Rows from block 3 of the image encoder of a small model that answers yes/no questions on an image's attributes, named by matrix and row number. Rows with one number belong to one neuron. Each number is 128 + 24 x the weight over its row's rms, rounded and kept within 0 to 255. All counts start at 0. Numbers have three digits each.
After each neuron's rows are labels from the 100 images, of 14976, where the neuron reaches its highest value: "responds to" is what is common among them; "patch colour" is the nearest of a few named colours to the mean colour under the peak. Only what is clearly more common there than usual is listed. The data: photos of arthropod specimens (BIOSCAN-5M).
# fc1: MLP up (encoder.blocks.3.mlp.fc1.weight, 1024x256), inputs 0-51
# fc2: MLP down (encoder.blocks.3.mlp.fc2.weight, 256x1024, transposed), outputs 0-51

fc1.81:073110146158077113127134136131121151128132154125117110098134112123149159063093170128168136137129119155107167112127136099128082158143095142145079131115122143
fc2.81:120137181150097183128117130111064134096108166139151112143125084162141110093149120136130150138134181110151111103112110162130122145136131111155120193155147118
responds to: order Hemiptera
patch colour: grey; brown

fc1.103:112104116134109144151144085169133106080140089139162134092116105172155180137104130132131134140114167181124152145082117149142082142159138140119073109087116123
fc2.103:093129127136124169067126135115098185137095153140097120118121108137131132122098135147150116153147107086144195149114125098108106184081088126124149110110123145
responds to: order Hemiptera; family Cicadellidae
patch colour: grey

fc1.517:137140171142155165137129133143137108084131148123115170107148145119114191166096160131122101165144113141100130128101147112150120158146125161139150109082089143
fc2.517:100077084122162122100076106146138153144133153126109163109105109127100143162123169107166081141111090120118104129125156099104132121114115121117092137110154124
responds to: order Lepidoptera
patch colour: brown

fc1.585:157109138139138161147167079105098104188077128178151148120138094143123170125099118103111111130095139112101139120152123134163080129146148128146099109156110143
fc2.585:158154142089140131111157124154120118099158163136126133119110160140127138105151126146114111134105140112083174090149153097136136068126132124123110155118119139
responds to: order Coleoptera
patch colour: brown; grey

fc1.162:149100136132082118085091140135154140146135115126160094148125184112126163052122122131075107123130126111079138106150107109113123085149109154112173100170079101
fc2.162:124140126150137137182166121122091152112115160126110113123132100161103139142113083121146196123143151114148112142097094139172149163160143125126076155103168157
responds to: order Hymenoptera
patch colour: grey

fc1.639:131100118132090120145127121064132157141149094119119150113142136135178127085146174076130150103170113154076134160090162121140123151172143149148126131108164146
fc2.639:142132150092124113131121099088136122132086121128115210098166120150118117128155141117142130090126126123097104174111120129145142124181130106114088149117147132
responds to: order Hemiptera
patch colour: grey

fc1.551:104090107145072107156154125144119151126171156127105142104090110148191154136153112107132117124136168141135159107144148118114188162130121140136086133143141111
fc2.551:148127096114109137110110100137139129118125129130147165132140134114126157098125143111120119136090103119114125135151125134092122142121123102102129126121095086
responds to: order Coleoptera
patch colour: grey; brown

fc1.752:135146086131111077135090106132130132179094185126104125147147176161061100125116126140095160089138117142103184089106143110142141150113104124131132125118110144
fc2.752:134108166121128131150102087166151135131119086141107145089096133136127141119154148110100192148113141140115081171109153136139157117151110102133150131169106116
responds to: order Lepidoptera
patch colour: grey

fc1.749:152133125164177129115110114151142102120117100161112130164159153127145121151114180151121080135104151157104136114135161120140147151137112110138131105136152123
fc2.749:117084114072141151109134112120116133147135106098093091160130092138120169156125154157176115111099130147115174126116165108101152183106126134129108124121116119
responds to: order Lepidoptera
patch colour: grey

fc1.113:123135131116107153123108120153150147157153130137125115137192139158143110125113079105152095128076103151118132119153147131136130114136138101139121095131125139
fc2.113:136119120138103081126098139109123116142132140120162120112149119152102122132147142161140103086127127167131133128141138132128126157132166112146118145113125151
responds to: order Lepidoptera
patch colour: grey; brown

fc1.153:118106124137100123135139101110094124135155131165100142105166109181067132113159126108154123079131144155096113161161151112145103130134110116113129123133096166
fc2.153:116119082162138122142153133139134114159140089131099118097161105150131112092108102124100114150141102145123088185105149135141139139146136095132136058125155135
responds to: order Hemiptera; order Lepidoptera
patch colour: grey

fc1.561:077127123147133152120062178131113081135086128194057105130086131109122137126131110161106138145125131119152154157086176097144125148146110099128124107093120143
fc2.561:160099143079110154122122059126180122122140139098128146115138147105127131135147161150142137115159153102119121141153078137107133136135137140150140145148173140
responds to: order Lepidoptera
patch colour: grey

fc1.284:164132098105167131136136150129065142106156144110143123123107127127152119137122140150143101083118120146127135064148106130152124146146118111107161152127104122
fc2.284:140113152113104109128161134074155141116089135133175108101106144120070131126105093166142129161146157138165106136158123126133102154134141100152173116151117155
responds to: order Coleoptera
patch colour: brown; grey

fc1.761:128123150149107141151113113107111105150121106084154136138125115137100143087100173116146110145128187133098117164146116107139103189178128135097124096120100178
fc2.761:123108144104133105111120120127093116130108165165107163147157178107165161126164091126126132116146082138140120073104162123146118097077165140131114127144114127
responds to: order Coleoptera; family Throscidae
patch colour: brown

fc1.660:136101138071083167109119133132126101140172100087128156093140143150138139132140136124156108125132127147143095126093120136156147192169153148157116123115163120
fc2.660:144115118138120109110095141122112128150094108164123158148132061135173109097114126165126134113136172125078108131113103128161152140125141127093119106139116148
responds to: order Hemiptera; order Coleoptera
patch colour: grey

fc1.274:093110128133097145090099124106127172169151129135133109106158112110142143157146130129113154123139102170128124142071130186117126089115118105147116125116092145
fc2.274:102153094153178140130115112099115122159125119119128102132106163145114167132076161120151139099108145107128149132167114098127141137085134164141094159142139143
responds to: order Hymenoptera
patch colour: grey