Weights of a small model that answers yes/no questions on an image's attributes.
Model: 64-pixel images, encoder norm rmsnorm, encoder width 256, fusion encoder norm rmsnorm.
Training: muon at rate 0.0096, batches of 128.
Rows from block 3 of the image encoder of a small model that answers yes/no questions on an image's attributes, named by matrix and row number. Rows with one number belong to one neuron. Each number is 200 + 40 x the weight over its row's rms, rounded and kept within 0 to 999. All counts start at 0. After the name is the row's rms in percent of the matrix's.
After each neuron's rows are labels from the 100 images, of 14976, where the neuron reaches its highest value: "strongest on" is what is common among them; "patch colour" is the nearest of a few named colours to the mean colour under the peak. Only what is clearly more common there than usual is listed. The data: photos of arthropod specimens (BIOSCAN-5M).
# fc1: MLP up (encoder.blocks.3.mlp.fc1.weight, 1024x256), inputs 104-155
# fc2: MLP down (encoder.blocks.3.mlp.fc2.weight, 256x1024, transposed), outputs 104-155

fc1.473,194,121,159,232,195,211,197,200,166,195,165,214,130,177,149,140,211,204,116,220,211,138,177,179,220,267,247,274,190,259,189,132,159,197,174,194,183,193,138,240,211,166,188,193,157,238,181,213,196,189,193,177,185
fc2.473,212,172,147,227,178,202,183,172,205,200,184,179,187,204,148,202,249,174,129,190,215,289,219,230,205,243,256,251,204,140,116,142,243,160,202,211,199,250,222,114,161,228,176,204,93,186,260,174,259,172,201,244,229
strongest on: order Lepidoptera
patch colour: pink

fc1.618,086,199,238,201,264,195,197,143,229,187,172,146,165,207,161,213,183,217,228,229,217,295,306,209,224,199,165,210,152,166,215,253,256,149,195,141,200,161,160,194,220,220,237,182,179,209,192,285,224,214,215,200,172
fc2.618,085,227,50,206,193,146,251,193,226,210,156,186,236,198,214,248,180,228,156,198,220,234,144,166,230,245,177,165,280,143,148,188,195,232,176,218,162,182,179,220,165,190,140,201,262,205,128,187,227,166,229,166,185
strongest on: order Lepidoptera
patch colour: brown

fc1.147,117,191,191,200,264,147,172,146,215,249,271,207,175,211,207,184,236,231,218,189,228,206,212,173,221,171,199,141,224,175,207,175,183,214,185,149,139,214,186,295,180,181,215,179,172,224,243,272,166,202,158,215,187
fc2.147,119,213,104,184,217,225,230,184,186,181,169,176,285,229,174,206,200,255,182,215,166,261,251,185,266,199,208,128,216,180,204,233,178,162,201,204,227,237,235,159,143,196,163,252,303,144,138,219,200,193,204,213,264
strongest on: order Lepidoptera
patch colour: grey

fc1.46,086,212,184,179,235,252,157,168,168,178,180,177,183,179,187,203,229,226,187,264,137,125,261,180,205,137,205,197,232,259,129,200,229,197,238,120,215,211,178,147,210,190,205,256,177,245,264,104,144,212,204,227,216
fc2.46,069,147,277,140,265,208,178,193,147,212,231,238,283,217,193,213,208,171,142,149,229,300,197,196,190,219,263,173,219,242,183,216,190,162,236,206,119,180,263,230,254,196,204,124,286,168,245,250,224,224,188,212,168
strongest on: order Coleoptera
patch colour: grey

fc1.127,130,236,199,295,260,175,160,214,130,220,169,202,219,143,243,194,187,277,199,174,192,164,182,168,186,193,176,201,217,200,198,213,235,138,183,189,238,230,178,125,183,195,109,239,218,210,276,126,158,201,214,207,175
fc2.127,114,189,196,160,176,200,242,263,262,183,162,233,174,236,150,238,217,241,172,186,252,211,194,226,113,209,179,211,227,170,212,211,277,138,161,234,173,144,261,242,199,195,254,262,261,188,182,182,281,229,242,228,252
strongest on: order Hemiptera
patch colour: grey

fc1.737,148,319,214,255,218,239,189,193,184,204,161,214,206,249,196,221,248,228,262,266,225,169,285,195,184,240,241,227,212,213,163,138,209,159,146,177,131,242,172,170,223,232,153,198,185,249,225,168,126,213,224,250,165
fc2.737,123,120,182,199,154,233,304,232,224,159,158,125,146,275,206,224,234,266,195,205,251,205,197,220,162,167,238,163,207,239,210,190,240,184,215,230,67,163,160,130,227,250,123,150,164,185,238,220,258,217,190,201,178
strongest on: order Hymenoptera
patch colour: grey

fc1.389,137,214,159,164,170,138,128,211,198,203,167,214,186,210,234,203,214,274,181,241,176,173,267,256,119,214,187,169,127,227,236,153,229,168,212,219,233,180,131,172,146,231,207,208,223,212,251,189,188,250,189,204,155
fc2.389,127,152,213,219,212,219,173,198,215,242,201,176,269,185,188,188,161,186,158,204,203,218,188,195,309,193,165,210,212,204,189,198,186,180,186,237,271,214,169,264,221,246,192,233,175,142,150,143,231,177,250,242,229
strongest on: order Hymenoptera
patch colour: grey

fc1.273,110,190,179,270,142,228,122,217,242,213,172,145,160,169,174,150,189,216,241,232,134,205,146,177,161,184,147,203,126,209,173,178,165,211,220,109,226,212,206,157,195,257,220,202,215,177,163,170,207,229,166,189,195
fc2.273,106,214,167,202,192,146,99,195,179,279,208,206,158,227,234,218,207,150,155,193,261,159,169,217,208,230,197,274,196,164,196,168,234,181,193,165,198,190,200,242,218,122,149,229,181,226,188,266,155,228,260,115,269
strongest on: order Hymenoptera
patch colour: grey

fc1.213,163,262,108,250,200,219,155,227,219,306,174,210,209,225,218,179,265,201,141,253,125,196,167,193,240,197,278,255,168,153,196,202,201,176,137,173,210,152,200,207,139,177,93,232,189,220,236,198,163,208,253,163,219
fc2.213,157,236,259,149,154,248,133,162,213,189,203,297,198,211,164,222,198,198,152,169,241,235,212,196,195,195,150,214,221,251,252,233,251,153,195,214,227,187,214,172,232,156,212,161,139,220,167,197,206,198,168,196,232
strongest on: order Hymenoptera
patch colour: grey

fc1.319,213,218,207,240,185,205,174,218,173,182,174,219,147,202,153,233,233,151,183,192,209,187,233,202,185,249,169,202,261,239,281,162,226,245,217,176,143,206,165,134,258,284,260,177,181,135,190,197,222,186,146,219,222
fc2.319,204,184,233,164,265,168,150,131,210,245,181,119,174,241,242,214,187,152,195,216,218,204,176,226,239,187,169,163,176,236,196,216,199,230,164,187,256,244,211,178,188,227,136,158,203,164,133,190,199,202,174,153,160
strongest on: order Hymenoptera
patch colour: grey; brown

fc1.499,045,206,161,153,168,273,207,263,210,161,139,285,257,237,224,225,106,164,196,219,211,182,162,245,230,125,182,239,177,289,298,236,273,155,253,180,202,100,156,154,257,192,231,175,312,180,269,221,190,155,153,202,185
fc2.499,050,193,199,258,142,204,236,210,147,220,211,193,105,195,203,213,174,227,223,195,249,172,139,136,218,196,212,239,130,132,161,124,217,149,269,178,256,256,337,238,247,234,113,212,276,180,174,195,221,231,280,172,233
strongest on: order Hemiptera; family Cicadellidae
patch colour: grey

fc1.113,057,164,185,161,180,217,222,155,219,215,216,164,186,204,156,208,226,249,212,230,154,225,243,226,224,122,262,165,234,176,214,218,182,207,156,214,216,219,187,242,187,238,214,160,243,255,157,240,234,161,214,213,239
fc2.113,055,218,150,273,190,143,206,160,222,180,222,204,231,272,193,211,211,211,152,157,181,272,146,174,278,296,169,220,287,153,210,222,176,205,195,131,183,148,211,144,174,212,169,278,270,157,207,258,175,201,157,241,183
strongest on: order Lepidoptera
patch colour: grey; brown

fc1.218,115,220,209,221,238,133,203,216,213,272,215,182,235,272,167,236,155,202,211,124,212,123,175,149,239,213,227,188,231,174,189,152,132,272,312,224,130,205,227,213,211,269,154,201,236,132,231,193,216,212,185,228,210
fc2.218,094,232,173,195,225,198,160,250,168,167,177,130,229,142,137,264,294,282,193,184,167,165,207,203,182,222,203,155,203,176,251,262,227,141,178,219,222,145,176,207,188,224,183,238,135,283,225,191,210,243,238,246,138
strongest on: order Hymenoptera
patch colour: grey

fc1.434,085,149,211,236,127,239,219,199,160,209,269,174,158,159,181,83,228,181,162,148,185,151,150,139,166,162,167,181,135,174,161,213,241,186,232,219,144,212,210,239,188,272,230,217,180,309,184,212,197,160,211,234,213
fc2.434,078,266,210,168,233,212,190,205,217,195,167,186,235,227,140,203,221,175,219,240,231,237,222,178,192,165,138,237,203,175,196,157,163,136,193,169,227,233,211,228,218,188,109,275,237,165,145,143,197,197,149,200,230
strongest on: order Hymenoptera
patch colour: brown; grey

fc1.41,072,216,228,203,214,152,178,258,299,175,159,151,221,151,205,179,167,205,153,133,184,118,213,222,191,199,248,235,239,133,173,119,133,175,248,182,199,197,167,203,224,149,142,123,198,252,182,194,180,221,218,192,219
fc2.41,062,170,178,230,250,199,120,176,94,170,197,232,116,232,271,214,173,183,213,229,215,217,182,137,217,229,196,112,201,192,185,203,254,166,205,206,187,220,222,228,203,213,242,239,217,205,233,186,197,225,126,226,226
strongest on: order Hymenoptera
patch colour: grey

fc1.174,087,181,201,141,132,180,140,155,232,187,138,142,166,145,183,178,216,206,146,173,228,164,200,135,262,113,121,232,194,148,144,181,158,244,233,179,220,248,159,176,160,243,198,157,203,151,240,222,134,203,144,171,226
fc2.174,086,251,162,222,265,192,137,188,187,270,191,239,163,259,157,214,169,149,240,211,205,201,206,218,241,233,237,250,220,222,192,192,186,183,214,212,264,212,252,182,230,196,204,295,213,241,185,180,206,246,234,281,221
strongest on: order Hymenoptera
patch colour: grey

fc1.201,172,189,213,85,227,218,235,220,122,226,242,278,147,209,225,240,187,181,185,240,130,185,172,97,213,154,164,247,181,195,175,218,177,194,268,205,295,161,218,190,159,198,244,178,173,241,280,178,246,215,219,176,211
fc2.201,169,233,249,175,177,202,208,236,256,257,174,159,217,215,207,257,226,183,189,153,252,242,168,211,196,255,244,124,235,242,185,184,161,188,167,203,181,209,216,145,206,186,226,185,184,181,196,237,260,177,198,226,135
strongest on: order Hemiptera
patch colour: grey

fc1.163,096,195,192,146,124,134,264,137,194,208,100,204,229,229,163,212,221,285,207,227,183,216,225,113,205,224,245,215,150,93,179,197,118,227,189,264,216,179,233,211,202,285,178,241,152,179,231,195,125,205,261,218,261
fc2.163,094,223,186,254,190,223,144,272,249,198,220,208,192,220,204,222,196,135,124,221,207,196,175,167,186,199,178,206,262,248,234,156,228,201,197,116,167,211,247,273,243,156,251,190,218,232,181,211,129,232,190,149,207
strongest on: order Hymenoptera
patch colour: grey

fc1.572,141,155,201,173,165,248,105,182,134,157,197,193,219,204,226,171,245,210,232,248,230,164,212,138,220,160,196,225,238,217,217,180,172,200,150,138,234,188,202,225,204,246,184,155,135,195,180,162,205,153,186,218,200
fc2.572,146,225,199,165,221,215,230,239,216,226,250,218,253,175,252,185,265,156,206,210,201,184,231,208,209,216,156,141,186,173,190,152,237,236,246,229,302,227,204,227,188,105,240,232,265,202,268,217,83,224,172,156,224
strongest on: order Hymenoptera
patch colour: brown

fc1.761,087,232,167,201,219,125,195,199,156,195,266,175,191,189,258,103,249,192,270,262,246,197,203,181,243,186,239,262,164,244,226,162,197,182,173,233,141,200,211,258,173,144,216,173,268,215,229,159,205,138,248,198,199
fc2.761,081,206,186,194,227,171,228,162,275,179,194,215,191,173,170,214,168,186,192,206,207,212,163,229,252,197,201,184,225,123,230,198,178,219,240,193,236,206,226,234,244,175,212,186,150,243,207,161,142,166,185,199,117
strongest on: order Coleoptera; family Throscidae
patch colour: brown

fc1.103,046,205,242,193,229,248,219,204,262,159,149,219,219,194,167,260,207,291,180,175,280,162,227,185,243,181,214,206,174,201,282,214,219,229,154,216,264,138,221,222,298,194,159,289,281,151,244,207,175,206,189,197,255
fc2.103,057,192,195,154,169,168,246,210,179,213,242,235,136,122,179,216,193,246,187,237,183,276,155,231,200,207,188,196,210,169,183,191,127,87,243,119,189,232,199,169,186,207,228,168,279,161,198,221,213,231,213,244,231
strongest on: order Hemiptera; family Cicadellidae
patch colour: grey

fc1.514,051,215,197,240,200,189,194,168,201,198,177,141,201,183,121,185,142,271,209,192,273,191,153,186,202,164,237,121,211,122,159,260,230,175,124,213,176,171,220,197,187,140,203,259,142,175,205,245,235,194,202,275,152
fc2.514,059,188,179,192,227,193,191,179,150,178,214,224,156,216,161,222,203,204,173,251,210,238,190,239,218,224,174,215,157,178,202,124,340,190,259,179,260,290,194,225,236,192,186,196,263,245,140,180,255,136,211,176,245
strongest on: order Hemiptera
patch colour: grey

fc1.110,150,197,150,181,214,188,187,214,196,265,268,176,205,208,224,275,177,188,186,177,169,274,178,301,230,162,165,188,141,212,196,174,153,174,186,260,181,213,295,235,131,200,244,184,171,201,112,235,254,228,173,141,218
fc2.110,169,180,123,176,231,156,204,227,125,173,207,208,216,177,156,222,183,210,185,155,152,248,179,133,259,143,274,229,202,172,224,281,175,161,180,213,184,237,213,154,173,234,179,173,262,143,157,199,259,252,219,253,284
strongest on: order Lepidoptera
patch colour: grey

fc1.274,087,289,212,180,120,203,216,222,168,254,170,192,195,176,211,186,275,188,223,203,204,147,185,190,216,244,182,220,252,162,158,208,272,252,209,220,235,217,191,276,172,248,170,228,244,201,163,196,147,276,164,225,229
fc2.274,079,233,122,198,156,154,151,225,252,136,129,202,197,240,205,188,189,274,142,186,192,107,185,130,180,139,216,202,179,248,202,230,234,143,192,215,209,155,163,175,208,248,181,250,201,219,205,217,233,238,171,184,218
strongest on: order Hymenoptera
patch colour: grey

fc1.437,217,173,131,121,291,151,278,196,138,174,244,234,203,176,248,196,174,256,211,147,206,213,234,203,240,270,263,182,170,171,186,175,223,147,224,148,167,240,207,232,245,205,263,233,164,190,186,247,222,198,207,212,124
fc2.437,209,227,168,138,204,109,200,241,200,177,177,241,139,196,190,170,192,219,221,136,184,215,231,274,167,191,180,145,211,294,229,159,299,207,216,182,167,185,181,202,171,185,218,264,182,211,172,213,202,184,261,199,249
strongest on: order Coleoptera; family Throscidae
patch colour: brown; black

fc1.504,145,195,118,175,281,177,177,175,190,194,176,295,185,208,217,272,164,158,206,207,293,157,152,120,179,232,150,178,208,167,218,236,103,152,179,210,183,207,148,240,188,175,193,165,186,217,131,198,202,181,142,268,258
fc2.504,155,194,243,247,276,214,130,238,181,199,181,185,125,225,214,133,268,170,198,244,164,193,200,252,162,188,195,212,255,168,205,152,207,209,239,136,281,168,197,175,176,215,248,190,213,211,209,211,232,263,164,172,192
strongest on: order Coleoptera
patch colour: grey

fc1.117,136,211,215,162,260,282,214,240,164,186,168,180,203,127,169,201,244,164,234,242,160,135,169,204,197,201,189,249,221,214,182,198,190,211,229,174,236,191,228,238,134,161,210,184,205,267,281,139,275,310,229,172,230
fc2.117,137,134,287,246,179,133,174,162,246,198,246,235,181,228,164,184,210,208,118,191,239,117,259,189,145,223,223,213,192,215,239,262,182,115,189,152,224,177,249,176,162,243,140,220,207,147,201,245,82,219,204,190,210
strongest on: order Lepidoptera
patch colour: brown

fc1.519,111,108,239,199,205,173,140,202,169,209,201,202,225,192,168,279,190,178,229,279,194,209,240,239,204,148,184,185,166,119,211,228,190,207,287,249,278,158,207,191,168,188,269,194,184,178,208,193,243,215,238,166,252
fc2.519,125,185,127,244,189,154,196,252,294,209,256,186,182,192,164,202,205,245,134,197,235,188,172,253,180,205,207,193,262,151,181,274,167,171,133,204,197,176,270,224,210,217,115,143,292,209,194,234,164,230,257,214,217
strongest on: order Lepidoptera
patch colour: brown; grey

fc1.433,178,220,157,209,226,170,234,205,164,206,150,200,204,163,172,211,212,127,143,213,183,316,231,149,177,168,115,210,210,258,187,203,158,206,165,126,118,196,224,216,207,191,236,187,174,256,253,118,181,161,223,238,170
fc2.433,161,152,224,74,241,254,178,167,238,194,173,146,300,192,171,215,211,194,190,259,217,174,215,147,191,200,212,209,212,198,141,132,215,255,265,252,256,175,203,132,219,192,224,162,185,153,294,180,188,203,203,168,192
strongest on: order Coleoptera
patch colour: grey

fc1.221,109,263,207,169,240,233,185,228,210,185,169,193,193,197,197,216,169,249,229,197,139,115,211,236,224,221,198,215,118,153,165,166,211,242,174,255,205,209,176,256,207,228,146,270,233,205,205,174,166,196,178,171,195
fc2.221,098,229,188,196,183,185,159,184,222,215,210,168,176,193,184,149,93,193,210,192,226,190,306,201,211,208,206,168,257,252,149,202,203,163,196,163,189,233,203,223,212,135,255,269,214,159,221,158,183,164,218,186,201
strongest on: order Hymenoptera
patch colour: grey

fc1.234,117,173,224,212,230,231,180,240,207,212,240,182,234,225,212,177,210,151,186,188,183,121,210,205,202,176,186,230,238,183,130,209,231,140,196,144,191,271,155,268,191,181,183,265,267,264,126,230,195,228,188,172,182
fc2.234,113,176,191,212,201,167,225,179,207,216,221,184,256,189,244,240,150,232,132,158,209,179,212,161,105,226,264,119,204,139,258,213,149,199,175,192,185,220,221,179,229,173,199,251,192,184,213,175,320,206,224,201,292
strongest on: order Diptera
patch colour: grey

fc1.719,133,123,172,203,227,186,202,211,215,157,230,242,207,197,207,182,156,166,246,186,192,234,252,238,199,219,209,183,216,188,152,242,189,176,210,260,188,276,179,177,201,262,266,208,213,152,89,320,202,227,130,156,168
fc2.719,123,179,69,156,207,111,97,286,206,259,207,178,206,179,183,213,253,254,164,197,158,259,184,240,239,219,183,181,208,193,237,228,100,176,198,199,188,287,260,211,170,265,204,197,286,194,247,222,179,218,195,203,289
strongest on: order Lepidoptera
patch colour: grey

fc1.620,106,155,181,181,171,159,148,182,174,211,234,182,187,213,219,212,243,233,47,113,255,202,173,174,151,176,188,153,231,157,179,133,150,204,263,275,178,325,195,160,169,83,234,152,203,216,216,202,191,217,257,220,184
fc2.620,096,238,121,223,197,168,158,285,160,189,214,233,175,136,194,198,158,181,253,299,185,249,198,191,175,124,268,158,226,260,170,306,234,155,153,160,169,120,220,242,247,235,151,255,242,148,212,169,184,217,181,171,217
strongest on: order Coleoptera
patch colour: grey

fc1.715,102,182,171,157,210,255,229,211,152,167,136,170,257,217,212,236,166,238,213,196,282,179,189,179,217,172,164,217,232,289,265,178,240,180,194,226,246,180,216,213,295,253,191,239,235,166,289,198,204,183,209,196,164
fc2.715,103,179,226,230,215,238,191,225,126,168,241,197,189,168,122,206,278,196,170,211,273,230,198,265,240,207,170,164,172,204,235,141,207,120,273,129,211,218,241,197,179,190,204,200,290,172,189,209,204,174,182,189,233
strongest on: order Hemiptera; family Cicadellidae
patch colour: grey; brown

fc1.386,068,145,224,172,219,216,211,187,237,164,251,152,173,165,204,151,211,251,171,206,261,227,271,263,182,238,216,240,178,181,184,201,159,220,162,266,214,222,71,119,289,116,205,194,213,242,198,223,223,192,219,129,192
fc2.386,067,197,156,273,227,215,135,151,177,301,155,195,285,221,215,225,237,170,269,167,200,179,165,159,167,209,171,236,250,191,123,137,277,212,257,187,157,185,150,202,158,222,128,224,206,196,216,185,285,215,237,265,169
strongest on: order Coleoptera; order Lepidoptera
patch colour: pink

fc1.245,184,163,189,212,184,241,239,190,207,212,205,246,188,222,174,169,184,192,162,201,262,141,208,238,253,276,211,194,225,188,255,240,238,233,161,248,154,153,236,157,207,218,186,166,194,226,222,182,194,242,131,218,270
fc2.245,175,232,243,159,173,164,213,225,155,237,260,222,171,200,154,186,198,217,219,200,190,224,201,172,217,220,197,191,219,130,226,91,175,146,162,201,139,156,280,134,265,199,222,217,191,125,238,153,207,221,195,185,205
strongest on: order Hemiptera
patch colour: grey

fc1.558,072,145,256,189,231,216,148,171,275,201,230,217,233,220,201,170,220,231,162,160,121,274,211,241,175,174,197,201,153,202,172,201,211,198,204,259,236,166,222,197,198,287,188,151,231,165,158,182,206,185,195,203,258
fc2.558,071,213,189,228,188,154,204,193,238,205,221,152,170,157,130,283,162,268,113,241,254,101,110,234,200,169,199,227,262,154,197,276,182,188,164,244,218,226,214,253,205,181,163,194,194,196,132,236,160,170,270,167,183
strongest on: order Lepidoptera
patch colour: brown

fc1.502,197,252,133,224,257,128,164,292,184,168,178,158,188,222,158,202,201,188,240,230,207,272,206,222,171,184,195,172,165,167,280,247,242,222,161,191,223,177,230,254,187,163,123,205,185,263,241,227,136,113,193,236,218
fc2.502,196,224,152,172,154,223,250,215,156,245,167,190,152,178,246,185,247,178,237,226,256,155,226,182,237,162,219,266,219,143,137,191,124,225,151,152,219,199,160,198,162,195,178,243,293,157,200,226,201,210,204,172,206
strongest on: order Hymenoptera
patch colour: pink

fc1.395,120,139,249,156,239,189,239,194,207,221,191,257,154,197,156,222,167,215,272,293,208,153,168,263,234,165,171,195,268,189,249,164,210,161,247,176,174,199,183,167,244,182,235,191,217,178,214,242,221,192,114,160,241
fc2.395,125,283,204,229,263,165,160,209,220,202,129,226,200,199,147,166,148,113,137,169,278,203,179,157,238,217,250,215,255,195,256,83,208,183,153,191,204,232,170,176,135,235,147,218,163,206,182,268,153,166,157,253,187
strongest on: order Hemiptera; family Cicadellidae
patch colour: grey

fc1.153,215,255,167,204,220,190,198,135,253,152,203,246,196,163,213,245,240,201,185,167,188,228,209,226,239,91,205,95,189,234,277,189,188,221,249,196,208,158,201,125,178,245,212,174,206,247,228,227,216,223,287,212,188
fc2.153,241,165,183,209,234,243,111,155,230,213,239,212,219,244,140,177,214,209,221,233,210,264,190,241,181,89,219,198,161,169,182,98,113,262,220,92,140,151,207,107,265,195,215,247,252,159,206,159,188,213,172,230,284
strongest on: order Hemiptera; order Lepidoptera
patch colour: grey

fc1.360,124,224,139,180,194,155,165,219,146,280,175,244,207,215,250,181,221,273,111,163,193,213,236,184,167,168,296,147,159,209,130,192,149,137,107,214,167,195,151,198,224,246,198,231,186,231,130,238,225,210,178,223,204
fc2.360,129,174,203,250,221,142,178,212,184,210,242,193,138,134,261,100,205,236,173,220,130,153,245,225,238,200,190,191,167,187,196,151,169,172,257,164,228,163,177,251,215,212,188,191,196,166,195,262,215,154,249,181,216
strongest on: order Hymenoptera
patch colour: grey

fc1.235,218,249,237,141,267,274,199,253,153,222,204,199,211,164,163,232,276,139,237,248,174,222,272,136,243,172,236,194,183,207,286,193,253,232,214,222,137,172,171,171,195,192,178,110,191,239,152,203,170,171,188,173,237
fc2.235,206,130,198,180,243,241,193,292,88,170,188,162,188,232,236,185,189,217,107,223,263,190,233,212,161,204,216,137,208,189,203,190,164,199,178,176,179,178,183,315,227,257,157,252,208,147,172,258,184,99,201,291,224
strongest on: order Diptera
patch colour: grey

fc1.161,091,178,131,122,202,249,147,238,149,258,143,222,145,237,165,178,180,210,238,168,228,154,195,199,249,277,241,176,187,219,184,189,125,167,199,245,194,203,201,221,193,193,166,238,234,208,177,202,137,222,244,245,186
fc2.161,084,140,182,190,203,190,165,178,189,191,233,145,269,133,195,167,242,260,189,198,97,233,191,233,274,221,230,178,246,179,143,206,212,147,204,192,201,218,211,217,193,212,190,200,204,269,191,209,215,102,205,252,130
strongest on: order Hymenoptera
patch colour: grey; brown

fc1.338,084,194,165,213,214,207,194,173,163,251,251,224,254,175,215,220,218,178,234,105,243,217,216,262,114,186,155,234,136,160,175,217,197,257,245,153,327,183,160,194,188,140,178,180,198,213,242,237,280,185,228,151,162
fc2.338,077,295,241,217,146,256,234,142,172,195,228,224,108,223,172,229,212,272,199,229,216,160,194,68,148,200,243,210,190,220,241,155,279,166,221,223,230,209,191,188,191,219,195,247,198,230,176,205,145,188,182,200,196
strongest on: order Diptera
patch colour: grey

fc1.256,082,147,174,169,235,244,262,232,165,269,203,220,235,174,165,162,177,201,145,167,194,214,214,155,227,183,234,185,218,199,152,212,195,235,229,195,206,260,175,173,213,302,70,170,201,184,166,169,200,197,196,141,175
fc2.256,078,226,235,190,207,177,164,255,245,161,182,192,160,230,160,290,172,231,202,259,165,219,171,244,229,201,184,322,159,196,216,189,278,162,168,239,182,226,224,188,155,206,194,221,240,132,245,215,205,221,178,239,233
strongest on: order Hymenoptera
patch colour: grey